config.toml
arch = "vit"
model = "self-supervised image encoder"
dataset = "Sentinel-2 satellite tiles (TerraMesh)"
train_examples = 145000
image_size = 48
crop_scale_min = 0.3
horizontal_flip = true
color_jitter = 0.6
method = "simsiam"
norm = "rmsnorm"
norm_position = "pre"
activation = "gelu"
mlp_ratio = 4
head_dim = 16
fused_qkv = true
bias = "all"
qk_norm = false
parallel_block = false
inner_norm = false
drop_path = 0.05
patch_size = [8, 8]
conv_stem = true
layers = 8
width = 256
positions = "learned"
pooling = "mean"
projector_hidden = 1024
projector_out = 128
projector_hidden_layers = 2
init = "kaiming_normal"
residual_init = "none"
optimizer = "muon"
muon_scale = "match_rms_adamw"
lr = 0.0048
momentum = 0.98
nesterov = false
orthogonalizer = "newton_schulz_5"
adamw_lr_other_params = 0.0011
grad_clip = 5.0
steps = 10400
batch_size = 256
epochs = 18.4
lr_schedule = "wsd"
decay_fraction = 0.3
final_lr_fraction = 0
warmup_steps = 1040
weight_decay = 0.1
adamw_weight_decay_other_params = 0
Rows from block 5 of a small self-supervised image encoder, named by matrix and row number. Rows with one number belong to one neuron. Each number is 128 + 24 x the weight over its row's rms, rounded and kept within 0 to 255. All counts start at 0. Numbers have three digits each. After the name is the row's rms in percent of the matrix's.
Before each neuron's rows are labels from the 100 images, of 14848, where the neuron reaches its highest value: "peak on" is the class under the peak. Only what is clearly more common there than usual is listed. The data: Sentinel-2 satellite tiles (TerraMesh). In brackets: how many of the 100.
# fc1: MLP up (model.blocks.5.mlp.fc1.weight, 1024x256), inputs 172-255
# fc2: MLP down (model.blocks.5.mlp.fc2.weight, 256x1024, transposed), outputs 172-255

peak on: snow or ice (65); water (31)
fc1.670 145:110151150076075148138123110124164132112078075121111120125121117122145121132113135140124090131076089123145115140141130163123089140093153110130148153126153110131107122155124152105151148158126125117168126143130117137144096208125136135158117137085167115134
fc2.670 133:106097126150127131128138134096132123135148155144107146127106157111126114159128082140133100124162115150138132136089120137140118135151134090126101143186136160156117104106114145117126055131126180121098123089168112096135114093146120138126143109145097073153

peak on: clouds (52)
fc1.662 155:148116126109122144181122112105120104107107111151117142108177141155132136139109084175159174142119128152158138124160094153113133138133116116124087113118112119151099131152159129164105160144158141124070129111167172141142146158139133156130104143066107122108
fc2.662 158:147083112122127133166077144112140124091162142170125108125123138158139124155148119106111088155113154110172128100132107153126111122131146090121117122162119140108123131137120113123132095110139119099107178096113134115130170169130124131112076122105140162112

peak on: snow or ice (45)
fc1.711 026:110158157124155129219132132126110114136131169125154118139115150173132143136140142112107070108137115145108111122114131131120150173113136111122127130112141159129150180122121112096131156160147153119083133140158131127123105149142153134095118118117127129122
fc2.711 027:136103104090150173099155145153082118139129106122167109129143120143121114120116134140100097141138089151151134097168116162204122171164185108124108136062122168094153154074101147122100083118136132118115120115132119159105114165120135095135129157121150114075

peak on: snow or ice (87)
fc1.493 112:185116137130150089092126119136134107142141091123149136148115152115110134143149120129139128146155105143131128103107137121139119077116149105139176099085147117148114155123172092151157089156102126132087103141156149112155092128161173121157077133125160106108
fc2.493 108:139154143172078106147114150145151104123156115091148127163125148159079110104108106187141082107102103157099148105092105109137118122136133145157127084154106120141146126129133168153139096166152158177112137119148161079129135155152196140192144094139133128139

peak on: clouds (41)
fc1.409 172:080168140125103094170149137125108161154094098117107082105129147105136130109111125121170138103159128106098128131113158161096128143149143133095125158116124134105111098125139153113100134160113079154175126131139120163148152138130099131108147128156147141156
fc2.409 162:088077162153105110145114138107148133138139149100114136135146084116149113133143110113164124152162155118120144117148094115108066118091108104166126144129114148114109081136156106171116120140139111113123123125112149171152129117130143180082143110146108151094

peak on: snow or ice (38); water (29)
fc1.218 108:170128124105090121133171134082115147141146084119146134102129141133152155119101111136150113108187121118091119159144121107121127123120140182076147149122123105154117137121112096115132112154210110144131145122163115115124116113127153117135157143098159137106
fc2.218 093:127095122140124191126165098164120141125135139122105134122150107109113137138135081170127147118122127121115122112120159126152101100142159192123145116158124155121108116107130133143139136092165138121071126154153151119108114121092150137131193124143109142138

peak on: water (97)
fc1.227 029:134107165118195090131136109141104115114137130141150137107143146117151120144109115155128114121124185130178112167126073125097112100150115157164162143174151163145114126102139143065097178090107135113114157112159106119149150130179097085141098177106132097147
fc2.227 030:124170164120128161102124144147127133162085116158150108140146123139142110148079145086148116127121123131114117135172173118118090120119115145117093079073105113133148107125099151088096130157178085130134129165158167100114157151150092121168148139120121145109

peak on: snow or ice (84)
fc1.581 091:106159096131159156096117110143142170124178147101146146142142087093127143161151176090112130116149099135109162170131099061081128128153120133154115112075113109069147121140103146130116153170128159124090125137143126115079132164124138183084144130152149144086
fc2.581 104:176079147115133088129103124136103133126126156134114087104143132150129114141153141101116113119091110158124135161105128096114092111110088161131123139140140110146170138126146131138120101194127069147102131173119165154134113120136167141123106150132126146127

peak on: snow or ice (76)
fc1.36 119:129108132097077124185120145090128145105089133148080112138145131115114117123123118162124078130088095103134104118097110150128070174116160139166150141123105116127135135133115129140115136128132141075131123113113135112098144171149154134100078131144143154119
fc2.36 136:157068122099123121156155149123141119126126144120147116115106152124136131141133122094122152135101148107092128170115149092119125148122121144140086157172158091121108127128081159107127105145148096119153146138123132140104127145133174161141117109135124140128

peak on: water (91)
fc1.424 160:165083097116131124120107141157116087107100141069129102108113122124140138133148165146143159124146142122130158168179103140126132099129087115120119126104116140091141176132107132064120149114106103165114123149142114115119116169089111135127078118132121133160
fc2.424 156:115103141138172126138120113103157118143139147120141059120112139128131110126121083165146127113142145113149079152094119083095154131120171119117096137107170131131104113121109135147118148111133129114107107158151123159121151137142155097076104160089114117098

peak on: trees (54); water (27)
fc1.235 040:152147104073138157146099170130109145139156163136092135122134118112138136117127110064095154126113144121134158130155134124124135114085101162092158119110131142176109112112132127087128134122156152126114123122116106139150080127103118118115148155171144145118
fc2.235 042:146125070103136147142148137133088127133171131133120118153141090089122164134105132102087148115143092129149105118171140130127173128138124111098136105097110108102118121109129116129108115154148134124117091085124150132129134141147133168113130162158140147092

peak on: snow or ice (93)
fc1.344 140:108111145108137109112157097135124061134164137127140118135088159131131134125137123087099112147123089137113170111151090112118122149145057078130123104132108127108161135159154090101130109121096099135094160111153155128136113128136090178115137082112139105128
fc2.344 144:140146104120132105112127189138129112131135114116114181156163105135149112184156073117073132105146134144137164112130144130114119173083137094134128128108087126145122110127113152121116136151139145109172115080143138131137143215146132112125096097136196121112

peak on: snow or ice (82)
fc1.628 200:144116124133105098139132125076137085138154135112104145149148158172165136173119130068153123153122143108167131077125113155136143132138126142132139098138172116152122084116169142169158112103152100099109115149132129122130072126075132122151144113156103156111
fc2.628 192:111129098141168119115163125142126144170126135122131162136112126110118104121148137204101079140107108158088115110147169115133107082077167148161130114139106148132170138112143079114082126147124152142142116146111139128142159105123129125151120117108151112121

peak on: snow or ice (89)
fc1.642 030:126083151128120104198072129106133165134138130121144144140167116120102157094108127174093134128141140118112095167114132129153117119124158133104158113141137107158122160161117097071137194102148153123118162172144119086143156102133094141104150126150158118108
fc2.642 038:124104135158145125109147140091125125138054106095128053115110141094136088124168105123141126140122141128130115136131144162113154086136140136135137101151120096120120102133132135123104138151147148117120133145115148130103136175168114118077138144099131172147

peak on: snow or ice (34)
fc1.544 030:088134132107140070185122155149134133111153174154151112143126146171140118128122080149084125133140079145120132163098131150125127196148107112089124151110121092138159168170155153098138153146126101103110155131155100124111101156134168144084133135123124134108
fc2.544 030:120054122075137143034162138161098116119145100158142146116162128126117111147102134132116128126132098136160135105166145166176101163178118084134060152127148126125131141072124165131104087120128115073149100099141121132115163173095134104128102163145139142097

peak on: trees (55)
fc1.474 087:158097123148126110170097121131153102107123121149151091136102109150089130089119076143120149167114123111171145109130125136159146136129116186114126122146161120092118137131147109116124128122071092156115108143129116125131106118105110117149131152129164138161
fc2.474 094:143117088141112135137149138150148132147126136159115147141145153103161096089122154101108142128145115127099134131127133119131129086136147102126140139121112074107140126131090109126091182101202139124085182080110106130116148086135105146108112145142096122149

peak on: clouds (54)
fc1.184 076:198142145145134164166132114114160089140102082125044131068129140114138119115110121186124141146135144123125116077142133155122114101127142135122137134159092099114084119084132092133099143175135165119150129116108157174099117135149135134131171133138126127121
fc2.184 090:170147109151106194110098091117129166153119103149138159119143127117147128133152135171136141135100141135139098120124163162113154130142093137103165132177121108110086180137128105131114135150135126101127133113084177121082090122137134110155148126116128111137

peak on: water (67)
fc1.58 030:143137135125163123145096139141146152124150152140143126132107094128132155151139158145147098123116158125094111104155139101113107143112107132160117132123168189147142172181118123167112179155133143116109121128173131138101167124129115164095146092106134121048
fc2.58 035:129075108117095150097144120137130162153129137114147118087125126106140151135111162156111117119115159131142098135128103106146094111126143142139143113092101156119121123145065118119101165139133150150129169140130109149113125168139132097138167131097106149109

peak on: trees (53); water (34)
fc1.313 058:145131127152077131132130134111130120190104112131069130038105133162132125137121139149147104141115133115121137099158140127156130150179132114132120133115141139129124109143111079116136081153145133137136080136075184152133121107127117135138114155082111129118
fc2.313 053:129142118148121189089124127139098147151153143113153154141126116127122132093131107073154132143108127190102092094168124120151146162176134089074137140169116109126137184168143115148127177120170165144122103146143157138127158180192151170100110151095087091116

peak on: snow or ice (72)
fc1.309 152:139149122131137103098185146128108159139124115109126167116118121119091117153163143112161166130119150142131066141124112108104157082120173146128160133171151137151123089112100090080126105145082109157065138113128152147128174120117115109112115122143140114159
fc2.309 144:115162122165125066132149134080168122119167102178179118173098148107135103160133101147120121126128077145109090139116101107159155123144181117133121114144175101115144066130136109104137095161149139112080123121125098148149117140173117120117148107108137143104

peak on: snow or ice (87)
fc1.148 111:130145121100116126108118121150099194150128119118130166070146103078098163134131148067098163147164104084133144112128136096108146119171121116118148119107164146147116140138136124135149157165125166099177099107137086118119127099110120153097162095165106184116
fc2.148 123:180122079138106110103116147151174151136099111132110082129130145088137105136133117155154113131110129119142143126119146115093134116128123190093099126133130152109101141114123132158158162185093146094152142103132132127099135127119127173137146155129153088124

peak on: trees (46); water (39)
fc1.21 042:128130127161112083120126150072116175135129145127160100121162096153151123105124114123108095111124118132154116138154120107128111120129116150096101120141107141137136117128148091118098178110134159100169129120116139141143104109156117096079144149081118100130
fc2.21 052:137142117111121114122116141155146159092114102145085119129109136122162150127141139120099165133109160085109153122140134096120123103140092132143147145144120138127155069123116108136137152127156151132086172152110114129161130113200152107108140167139124159152

peak on: snow or ice (59); water (38)
fc1.202 040:134131095138119075135087131184159134138131138135100105104149143094141155129152139108117185137120131165119106132125139122121093114109125148116099096149129126147127111210128131164143159110104131156112132144146131150164115148172129111115137154128134125098
fc2.202 041:109125105117103125103097157148144159159139156154119072124128154175174119132158136130111137116130113130154149140140170129116151141175127133114128162111138105120107123107107165145150128136120119123110131089101138115139096105125141141135150178157115158121

peak on: snow or ice (76)
fc1.136 028:126127121158103093117109139143134166120154121102126129169122098126123100126162113123118123155151137136102133104078149160128084189132151106137086119174140158187138132116126098129124163121128131121110166138114138125106124157135102115125145164160127159157
fc2.136 032:137154141097109137116110175129151126124109121174131118134102118163108109111086165139100116117115105161122065071144148163108123184115134126134075121117147124119125110131078117135109195124131128130140173147141117127115105142107112137145146172149134153121

peak on: snow or ice (87)
fc1.149 071:139132179093115127079149131167122144136110121122059129131132119108126113139125148115160155149133149116114146126144113144179177115107107165163139112165116097136138128159098108150127116101147140118112115161137175125130082121106112147072158156127164118155
fc2.149 070:151101114134166086154143144110114113118111136182087162158144183134140135166145110097145092102140113105159138089127140099154141149128128137138169084061108125160106104126082131150130134110178154127098162103114127158137114111110113113129119136144096146118

peak on: clouds (91)
fc1.1 272:121123123126144144116109114127131116135070114126134172093139130156129120146142119130176166141171125124132108162172116106112151171139113084099092139116114140155116162119111131111143180141097130153163148116153102141143147135123076139132175157103152114128
fc2.1 222:113061137153172135138159128142088115120112080170163150138138083140147120105112120073130130140115155100149115177172092092065105124182125139135138129137146139134122143102098088141122148124124150131060159145114117143132108126123142140133123119122142126142

peak on: trees (58)
fc1.583 046:117114117146128114103171127134120124082152118101126182158123098111129109110126163129145149171156101144137133082139145096147167117116149144114181134108134086123130122080120107101094126137100168109149145116133127126091107088148114137098137142100109132111
fc2.583 046:132122129096128174125126110130100125172188071157183105153138096082142096153141152148091096133133136123127098130136165087129129164148161129160112105106117137160143137136151083072100094157098137149113114117153147127119178119164133130127114119109073134145

peak on: trees (55); water (35)
fc1.445 147:082146136121132130119137086120093102187146144094134123079121112117141129160102170096106140124170138097111149145098140124125130150114144168146111123140118139095141123110142122059094153081162124149152105134130127125093115139154136142091130136177104143138
fc2.445 156:171132138149104162134139130114159129170112136164103121131128118132141152129119120185162092155175111107093137095147133136139066154116136131123115141114120146165154121172163131141096108120123098110144147125116188154109095134181145119093143143116189099117

peak on: snow or ice (72)
fc1.496 143:119106103153124113119120136086104137103151159125128126157145124120081145110150152106148130140110162127134127120137118148173105154089154164156159100142153114157119137147107114114084146162123156098098098136112137139131184083108140136113124153149105131130
fc2.496 141:133137096132130140138128120158094122127108128179139161088137154130128135152142154121134103118112092129102117151127093091098138138134131090111110129155135095126120132119093175110126165154148116114128114112120122166073099113146135098133137120124146116118

peak on: snow or ice (75)
fc1.326 027:154125124113084078111076117157134161106107147125121101109162120109160121105093127118125111122118127091134104119125146179118082114142127116162158125148089112165126105172122110122116190092136132134122146128117112131145103140129110124125133106174116120105
fc2.326 029:155109114079073155120163152127107138127114140165155151127122138133123134088106142112118093148126128113106106111163148130104122083123145154142094092116134079108096110147086087149109151138163151134111172160123109140076130111119160114139137127138113118146

peak on: snow or ice (78)
fc1.59 174:102156134119095160178129120150147117118132150157116108166099111155104147124112128155099109122120101155104111139128116130136173095080143147134130108087135105145111114141113127135153156075123150091097134154152089111093154090155117106145078130148174151106
fc2.59 152:170089141129103113155141150109150142146115126156172119093085206119170107182150114095102104117169122137131167107114175100141108141111118101146113126154109159102170127113106110127128110162109122112154137121121141139148132158159139183118125131096110133140

peak on: water (89)
fc1.360 144:160124138084160146128092112125156131179134132104068058155164109143158139133133128115183140156088131142150123155097141135102151145129149144167112123155136137148153134173135151103122121146122163115109102166120154125097132124149060123103105132168072129173
fc2.360 158:097147130156119125150094116153126134100157092154161093131139152155092106101158114091135170128127135170115154161115151189137108130140101117108161126143105116130160153121158119073176123126107124138117114146123123131148129090122156126111118081155120137132

peak on: clouds (39)
fc1.381 144:132117141157077174105167126113098150161124124138114132131152113140145126130134169189125113159140152067128162118169141137083143103123103142142144135153057126153117069092137105125117110115102102113172154128119104122153146147090110151114112144128110114142
fc2.381 136:135148100148102171116148114100149071143134105137112141161140133098135123093110149118140150110144100094137085130109111134101142134156104163083130140101120145114094126142157123145139171121149104141102136096107118134137114150160142148107143130128114144130

peak on: snow or ice (34); clouds (27)
fc1.69 056:156128172109114144107066118187145167153117145104106179087141149156106109141142158119097083152111163146128156155142108139086141113117111121136087135118114120095124168144091139117140131117076119118151127126176179118122125091115129104129130099133125133085
fc2.69 059:170109142161148149131126156153127147138147162091083125122139127144136121066126146090106131129096136146128133097136125121103111161111145147112089144111109157142140120117130143109119124162160145105163135113139141152120140145135143152169125129111105127090

peak on: clouds (64)
fc1.244 113:132150146081108143143144132111132162150123112135127162103146134134128124101141146138179147140141136126113142119125146139113165159137136102087131131146095141120134100074107134126144123136122115109149107126131112144127128187137131122123162132156085149157
fc2.244 112:105112115129104132126145148153129130182085159106164130136160114168145161121121130133183146152144142109108158118125151168084058127146159118112125127145120160156120145139156114141088103084129138086151104120148146131109137137145138137119146121146163128153

peak on: snow or ice (52)
fc1.397 047:126126114144115153150119115157087149148113160136138132097106147123134138136135146139139097135119127144108111125140175116136137113107146116112081134110132159165138166164100091132113108131118171143091145140143140126120134118149179148140119133097108094113
fc2.397 054:138139134118099172131117133107094119156136132174145093113152117120144135090116135136151139172131123106123127093127121134159124116125132107094129157073150154142141165152086113124109145132123145129101127142097135159098140143113189128131105154116141147149

peak on: snow or ice (94)
fc1.199 026:123132141108057120113118114118153069101117113139136113157114103112117142113132124135178123110117137136108121097092109134162105178093123140139105130173109108113129141158154102129126125161115100107154130134111070114144136128102118169135151175186110160162
fc2.199 029:179153123128115126142135137074105149104164138161157189161113116128146123161119126108125135117085124139123120124120165115105134147100133134082130101124154119158128106122112145154122140143139144122124166143139129108116114120108139161153121113121124160124

peak on: trees (70)
fc1.213 073:092125091114135148089151180119138117109117115145093093138153083171115135111126129084159137135121098123168161145146125142171122124138134192142150111128138163105112117094144097103137109102175142171155088115141132129110115124185101101096137169085140135130
fc2.213 070:156074096172101128103121157126123142146134156175091109099140116128123138144131163171130151101113125136136124181173098131113146119128135117137129097108121134130115108101131107100087121089153129133103092162155121131145150137168084110150109138138136155128

peak on: trees (41); water (40)
fc1.257 075:039171086141128122146173124114135179160113127138148133101090153121163151124099147135114131132154129148112127103116140134110140108144100117073123151129097133175144124111162147145099149170135134152120159111110127134132123137141117134149128140179117157126
fc2.257 080:123121112101114098127124159105161161094120141122150159132100125156144121125103116152111134130156133101107138119108171156138160114091126137065141144108099090130074116109131104145113170115153122108103124120110148102104165139102105130115153119157139154142

peak on: snow or ice (71)
fc1.529 078:152149138157096105127161156111107102118149147098114157133095117114087139143133121137135134115133120098128140153139135132120133090111156176152108093123145079129136166119154104053136169103109134142125174105139105138107106094142105124132129125141134137164
fc2.529 083:126145137157098129147170136138138146129116153130107112158078116139144125121137127184153138138158105130107184104132155134124156129135125137170135128119143090097098149141124130146144155132116155108140110124141137142177119138124085159114129153108156121153

peak on: trees (58)
fc1.612 127:215071084133161135134164151131135100131128155130118126149083150102163143114147127108118135136119139077139100104144131097150150075147088116123140129166140104122115119103138100134156110170088153158143112117085189145120104087144131125132114141163149115164
fc2.612 115:131103112147150110129136166135136116126145121107156177140127120144144147122078132141144098127124097147150156134154157083145143156122143103146132118124098120124163157157137143120122129126150168110101131132163117146160123109164131142131122123144106104114

peak on: clouds (66)
fc1.267 182:086133137131129127143144139178115178118083132148133105109125122121121123123151121135140136135133140138122122121157156145056137074122119107091107137102114130141155137102109123119112131156134110081142134093187122160125162124108124158144123152120102139107
fc2.267 176:100123117074164155112140150114110133129110161153066115114144138139107113100148110089134130164143144143136133128128122136128135151115171104114112117113132105153093112101107125086076120167161107144141081107131134123138117147124123138129120116121155158154

peak on: snow or ice (86)
fc1.537 113:163093145115159137144088108092136127132086118144121143098145157123119111121163116061112078081100099174148107159158141144142139124135101101156124137132075119161143131110120141128133179164159093093160124114123106120161135102147122171121096141142104093139
fc2.537 111:112094110157059100118110150121122102140130131135152129119087117107080130168113132132117149135144131128169137111144146105117103175112128113136103151130105078125134115162156112144117118133139151109092107117121119120159126108136130121152138110120174147134

peak on: snow or ice (84)
fc1.105 058:144114159133092087093171146127088123155148136086153163128152154120147129115118156101156133162100128111101101139152145133132166108163153123095165147086089107113131090123142110125140072155104124154198120166135118096138177170152133122129163122166140104094
fc2.105 066:140163147110097120123115117144095166130129125105155103130134119147148122102103127137138123152119119144123146149132161126112129109106113109137152079128091125131151179125144106162138140141134082140166113172135158173139119088170169128168149116143107088098

peak on: snow or ice (75)
fc1.366 083:149132103126113088139172106117166070099109130141128106158112126146164144147129107151152138110141123127125134096132150064094110137166138129106191116166140112140119101135143128136155081132115127148155147192122120110116156166140102124146170149166108144125
fc2.366 087:140154126169091157117099139116079152123131132123138145131104137111129195106126124128123143085138093149121133133063073159112121127097078128132139112143157113125136124137119145169113128173135102118125104094107139074121149163147124121122148124107132128137

peak on: snow or ice (81)
fc1.16 021:159154111092115090157130152169157136119127157143106135131118144113153154135139110114116120104156133108113131132125143081141120171111100154169175119142157130162122159178114150154153118161140124125149117152098132129130123115149115141094150176118102133105
fc2.16 021:152137104114074180095147149153099192149136101139171106100122133065110146127123136100121137080127137153136144110142154128117141118138141167141114117135107153102165146147113137144104173168161136130136149107129134127065138111196114115117135156127122123115

peak on: water (32)
fc1.18 061:194121122138108159109115121134120157131074126116104154073099160142123137122138129084116157150134133188178158116093135132181114103091144116133131131110157127118144101156143108161122045133130122132132149139113126115149132133109105103162121114130140137146
fc2.18 067:148130115188151134176115169119151133088114130125144095159096164125120116118141149085125138120147145142138125130127094115112136119117125096108128145138074104157131165114163136177120090108119123150087083128115136129077148120170116124145115151130121127120

peak on: water (52)
fc1.727 131:159131084116132099128156112100168136101132147122107145140148157117169129140116135105132171137152101097137116105130111177075123121180094147148112107122089175150106168170134098125125118138167101136146110135097123134097136162132105185066094120138105138133
fc2.727 132:106132143158123094107121090075120127132117094103150147168134114144102104095084126109084174177105076145141158081113103132127178146126145108180111122118135141096168109138110109146158106142105110096117124151102147110130101119161102122126159124144073136165

peak on: snow or ice (68)
fc1.65 081:157130165138153123148129125147097126118105131092131109106143116144100130150139129151162125112119121141089086096137139106141115132109160089084181109138088145148117138148118110108108152117111123134150125137121165115127177152143087137169116188143144125139
fc2.65 082:149094116113148129089146075111171157139123122120118143134185103105116103094122132140126100123152131180119116152144131105123141113094135100107158157130096121094155144100122138146136100109154123143100109155103116096137121149129112115131121153132116155122

peak on: trees (59)
fc1.691 022:141116100134147143155117131109140109091118117120123078153145104104096153146152119115163137115120145103163117109137106130131105131129106149174091124135123156116085146134139137150096087118109108154131071164133134113116080144115130161145167100118130166142
fc2.691 025:164123057109099177118138167108095162131107132134132113157143136153131129172146146117116123125136137169095115149138152105080161154115119214093102103122107121099166121095122126117117170117147185144129134135146137138133149134156124098151135164151086132123