Weights of a small self-supervised image encoder.
Training: 10400 steps, batches of 256.
Rows from block 5 of a small self-supervised image encoder, named by matrix and row number. Rows with one number belong to one neuron. Each number is 128 + 24 x the weight over its row's rms, rounded and kept within 0 to 255. All counts start at 0. Numbers have three digits each. After the name is the row's rms in percent of the matrix's.
After each neuron's rows are labels from the 100 images, of 14848, where the neuron reaches its highest value: "colour at peak" is the nearest of a few named colours to the mean colour under the peak. Only what is clearly more common there than usual is listed. The data: Sentinel-2 satellite tiles (TerraMesh).
# fc1: MLP up (model.blocks.5.mlp.fc1.weight, 1024x256), inputs 0-85
# fc2: MLP down (model.blocks.5.mlp.fc2.weight, 256x1024, transposed), outputs 0-85

fc1.110 039:118145141111058091164123134098113101140135139087106081146131162139166068143146110130169130130117117131117180096168137156106129145170138133120158087116110099129129139188141147098104118154114137103143139104106135153139126104117099126106097113130122135121145106
fc2.110 039:127102124111077102137122123085107137146112137162098156125138151144134136124102160126103167115143123159147128120110142132139057153157163113169128128138134110116079148131166103103123156170121112134150077067106136126096049088141132120114120131162112100120098127
colour at peak: black

fc1.105 058:118135136157159130153117133146140156155170141103117150131132090169165167081124107138128129156104140139097140111119122126086099132130153120136144135117142113108101120129136108125092134141141121140127094093121134110116130129122143179128132113129100108067151121
fc2.105 066:125125165131131107140092128158139146112138101161155144117148059155153104151157151157105126125136096109105107119168126129128165120132098109130113126135136125119121126116140145099090113141107164137108122149180132113075131149128128099110099098160133120152119114
colour at peak: white

fc1.741 080:132089136126125118118141151110124142143138088131131069139077167125118081147193122128143123119154151139141124138170157132106111132116129135107174149154154135093144124116175129178113127132126145147129186151131152127111130143128146097119128150136119142107115086
fc2.741 088:108122123160133100127102138118116160122126121116130117100159098140138162105153121112119112105094158122133105143116135105121178158134125164113127159089147118103131102117126149158109085120156099126151141167137153116133155130160113147146162122132115111114119123
colour at peak: green

fc1.1 272:093117147157130129130137133153130104144111151091116186092114130139121107115102115142157160100166157130111108148168104063174121118096139127086168055146115154148154120131170132145118131106117128140154148103142163156146141141118121180169137142121122098092105143
fc2.1 222:123094110141114118092155134174154114131131158094136123078125098127126114080144103120158114102131135096108113150161122138157109093120079144145133149099102117141099130155093165072152105142132152118117106108114159140137130133151128128104146147104156141115114148
colour at peak: grey

fc1.527 122:119149141120123122143134164097100126133140124112123084096136114152129152109133114142149169115139147109139129138087083082147129129131143124158143123121147109157129133131120095113144102136114120143153165130146193125138116143106152101134125096094135101180148133
fc2.527 116:121138142130111121105126112130136110117144170132117147136097143130106146152087164078139160138120125135146118114152104110134153066132167153147121147128134116117112085160097137106114114126096130097152141154141141154166161119122164113140104110103161116123117133
colour at peak: white; pink

fc1.493 112:132111119143125140134139093111080106149136094139101078127092125088130121126140178131143114131165146114102137144086158095095122127111139140155110173115152101112121105148172131148101110150119118156105142124128228122125153174111151115136099173106147151109132159
fc2.493 108:101127124115131167168165103136131072145126128107141117130144113130182125135143127107148099194122148149127100119115153142136141179128157114141159135137120106166135141084121129150136093142165149097167114103128108146144144111117118135107111138133106128143118155
colour at peak: white

fc1.228 057:134112143111109168096124122159138102106095160122168119102117126115084149083133153110140167121145160110139127169121126142118126099136125147115127126115148127128137148108132126125128133113128156104100178134131126139126134099144116135156095141088135089100138086
fc2.228 065:127086075145120068096108125124149133129110147098140106135116153112129161137091141138146133118094129158146113088146114166177127131128137153117151113161129105148115126145154136128147125119083158116145137109154157105100076154158158122134152154112144160108147132
colour at peak: black

fc1.596 054:132143151167099132070124122088141141116110116090105141185180110115107057098160106159170137123110145104119148130120091127171107108092140130145130082156153120175136165170123130116129187119138096139135120134126129140127137166124138156119112099137131141124111138
fc2.596 057:159146090157130140116114179126143116143133151140133115088139114113110145154129176158109173135123114162098141107147103127120161117125152139129112145110064140161171114133106121112156147149128098137138117144133126100130113079140135135141161101118162100092138129
colour at peak: pink

fc1.79 066:099109139144148118183116114107133119127143173114145136106161122131113096094095118127142141125097134113133099147142152121157129106187134125064125067123130137110121155147164101089103113060115138127153139115135086164153133104107085149110147169113131087100114153
fc2.79 064:130116105129112110047093143127132122141096119117131186145111098161142125111095154155150106161107115091130135155125103131156096111137150149141129134177115127107117154111106124131124127138126140152141112128136140127113133112157106118104139102105120116107073154
colour at peak: black

fc1.310 054:149132156152119184131114079134101116135143136113174079147128128111121076112105088122199097096080118131134089152112138126121150137158170145127163114119135158134138125109126143154161155112079132129165135146103140088145094151177131112116120182109125128105104145
fc2.310 065:143137098194145111115135184132112090144114138098121119086088137153122160134107111138140187115146126114100157108123084165135120131148153102155126114141116129120097087134154120115133068075131102182137135124112181134111079126175146177120155097141162126111142130
colour at peak: grey

fc1.131 239:162124144107128145122135132126082087136138145100133126075097140143132129135121127137151188111117153104138150125099118084176129145148151119140168122144118148160127138129113103130102122107107128097163132130125184176142116118083114168120091100107134116111131147
fc2.131 198:122126130129146107146148128154140077096149162132162073141142109119120122118149072109142136127112164097072110063162170071125172127113150130130185130116112111154134116131145117145131122096119116102158139117120128122148126177143106119150124138098105105096096104
colour at peak: grey

fc1.225 115:102109103096143103135123137133109163128124122144113146136156193140125133098146119164150113079139118098145105080163153113143098109146137158136116143112145124131146122152149184108115140160175139131169093152164139115118103147155164174133171143131122153093124138
fc2.225 120:138142147148108124127136143121095142107090162129139117131161102145168121153117119121082156113138148142149146153132138082116118103141148108116144117093148157165132114161100132152134115123137104086121133129165142091169130075183098119132100170133143133073159112
colour at peak: white

fc1.25 057:135127133172090103165122105119178137152136136129122134166098133165157132120089109102161104099129161136150171116146126107129140071124077130122132076098159110127149098126100177139138197135115101123142123107146171157156134156155128152137140108148126105150121101
fc2.25 067:131080142122115134130138143123148142108106140099118136114111141113104170143146120151115134082158145114136137152157118121104121125113183098141120142124105104161074094119131089113152116135088159175140134124134135114077129127114167181127085132168130146104173111
colour at peak: pink

fc1.506 172:148113155082115091167107086116153118114113122175117145115130117139067093110147135182160154129184153142103122122115121143118166116165114154160095136116131083124157119146147085140122100101096150146139129105129136141150085111155131129105115151108128133143143131
fc2.506 176:141195107126146143123108103141084170134135142105101155176170141130106119134073135132121100140112102131144165181152132118110119145169139113080106141105148110152087108135145168097142151122121119152086124141111134128092109118143081116127110095145064112070134083
colour at peak: black; white

fc1.235 040:087148131173112194115103174103151115151104135113203091151090078111119121098163110163168152120175109107134123109164113143128113135131137146144133138105123121122119108127115109155101161090130147140115177152142118109150053112154139120137144136120108184108114130
fc2.235 042:152143161160056120107119148138131154123149102122148092111125078102133126087143127149131136130132148153135133153140137094160187140154164108131116147132167097121102142108146101122112173124143127174114112184162134133105118105160131145140135115136136135116125141
colour at peak: black

fc1.561 069:091121127133103176130100134099141145156125153146172119077067168101149136131100072128159124114144102117145165111172166128152119159136131113125114183102167118105129135129132116181129117121095111107089171136147078107126148098129136144107146127148131084120132115
fc2.561 065:149108117121184136162195133090106119119179122151179119125135107131172134124113133145153145147124162137128155154159120155150129150129133163113169125164154121173137145120111108138129146124131121115123160111144116128121103098147123125174131159160169115142120144
colour at peak: black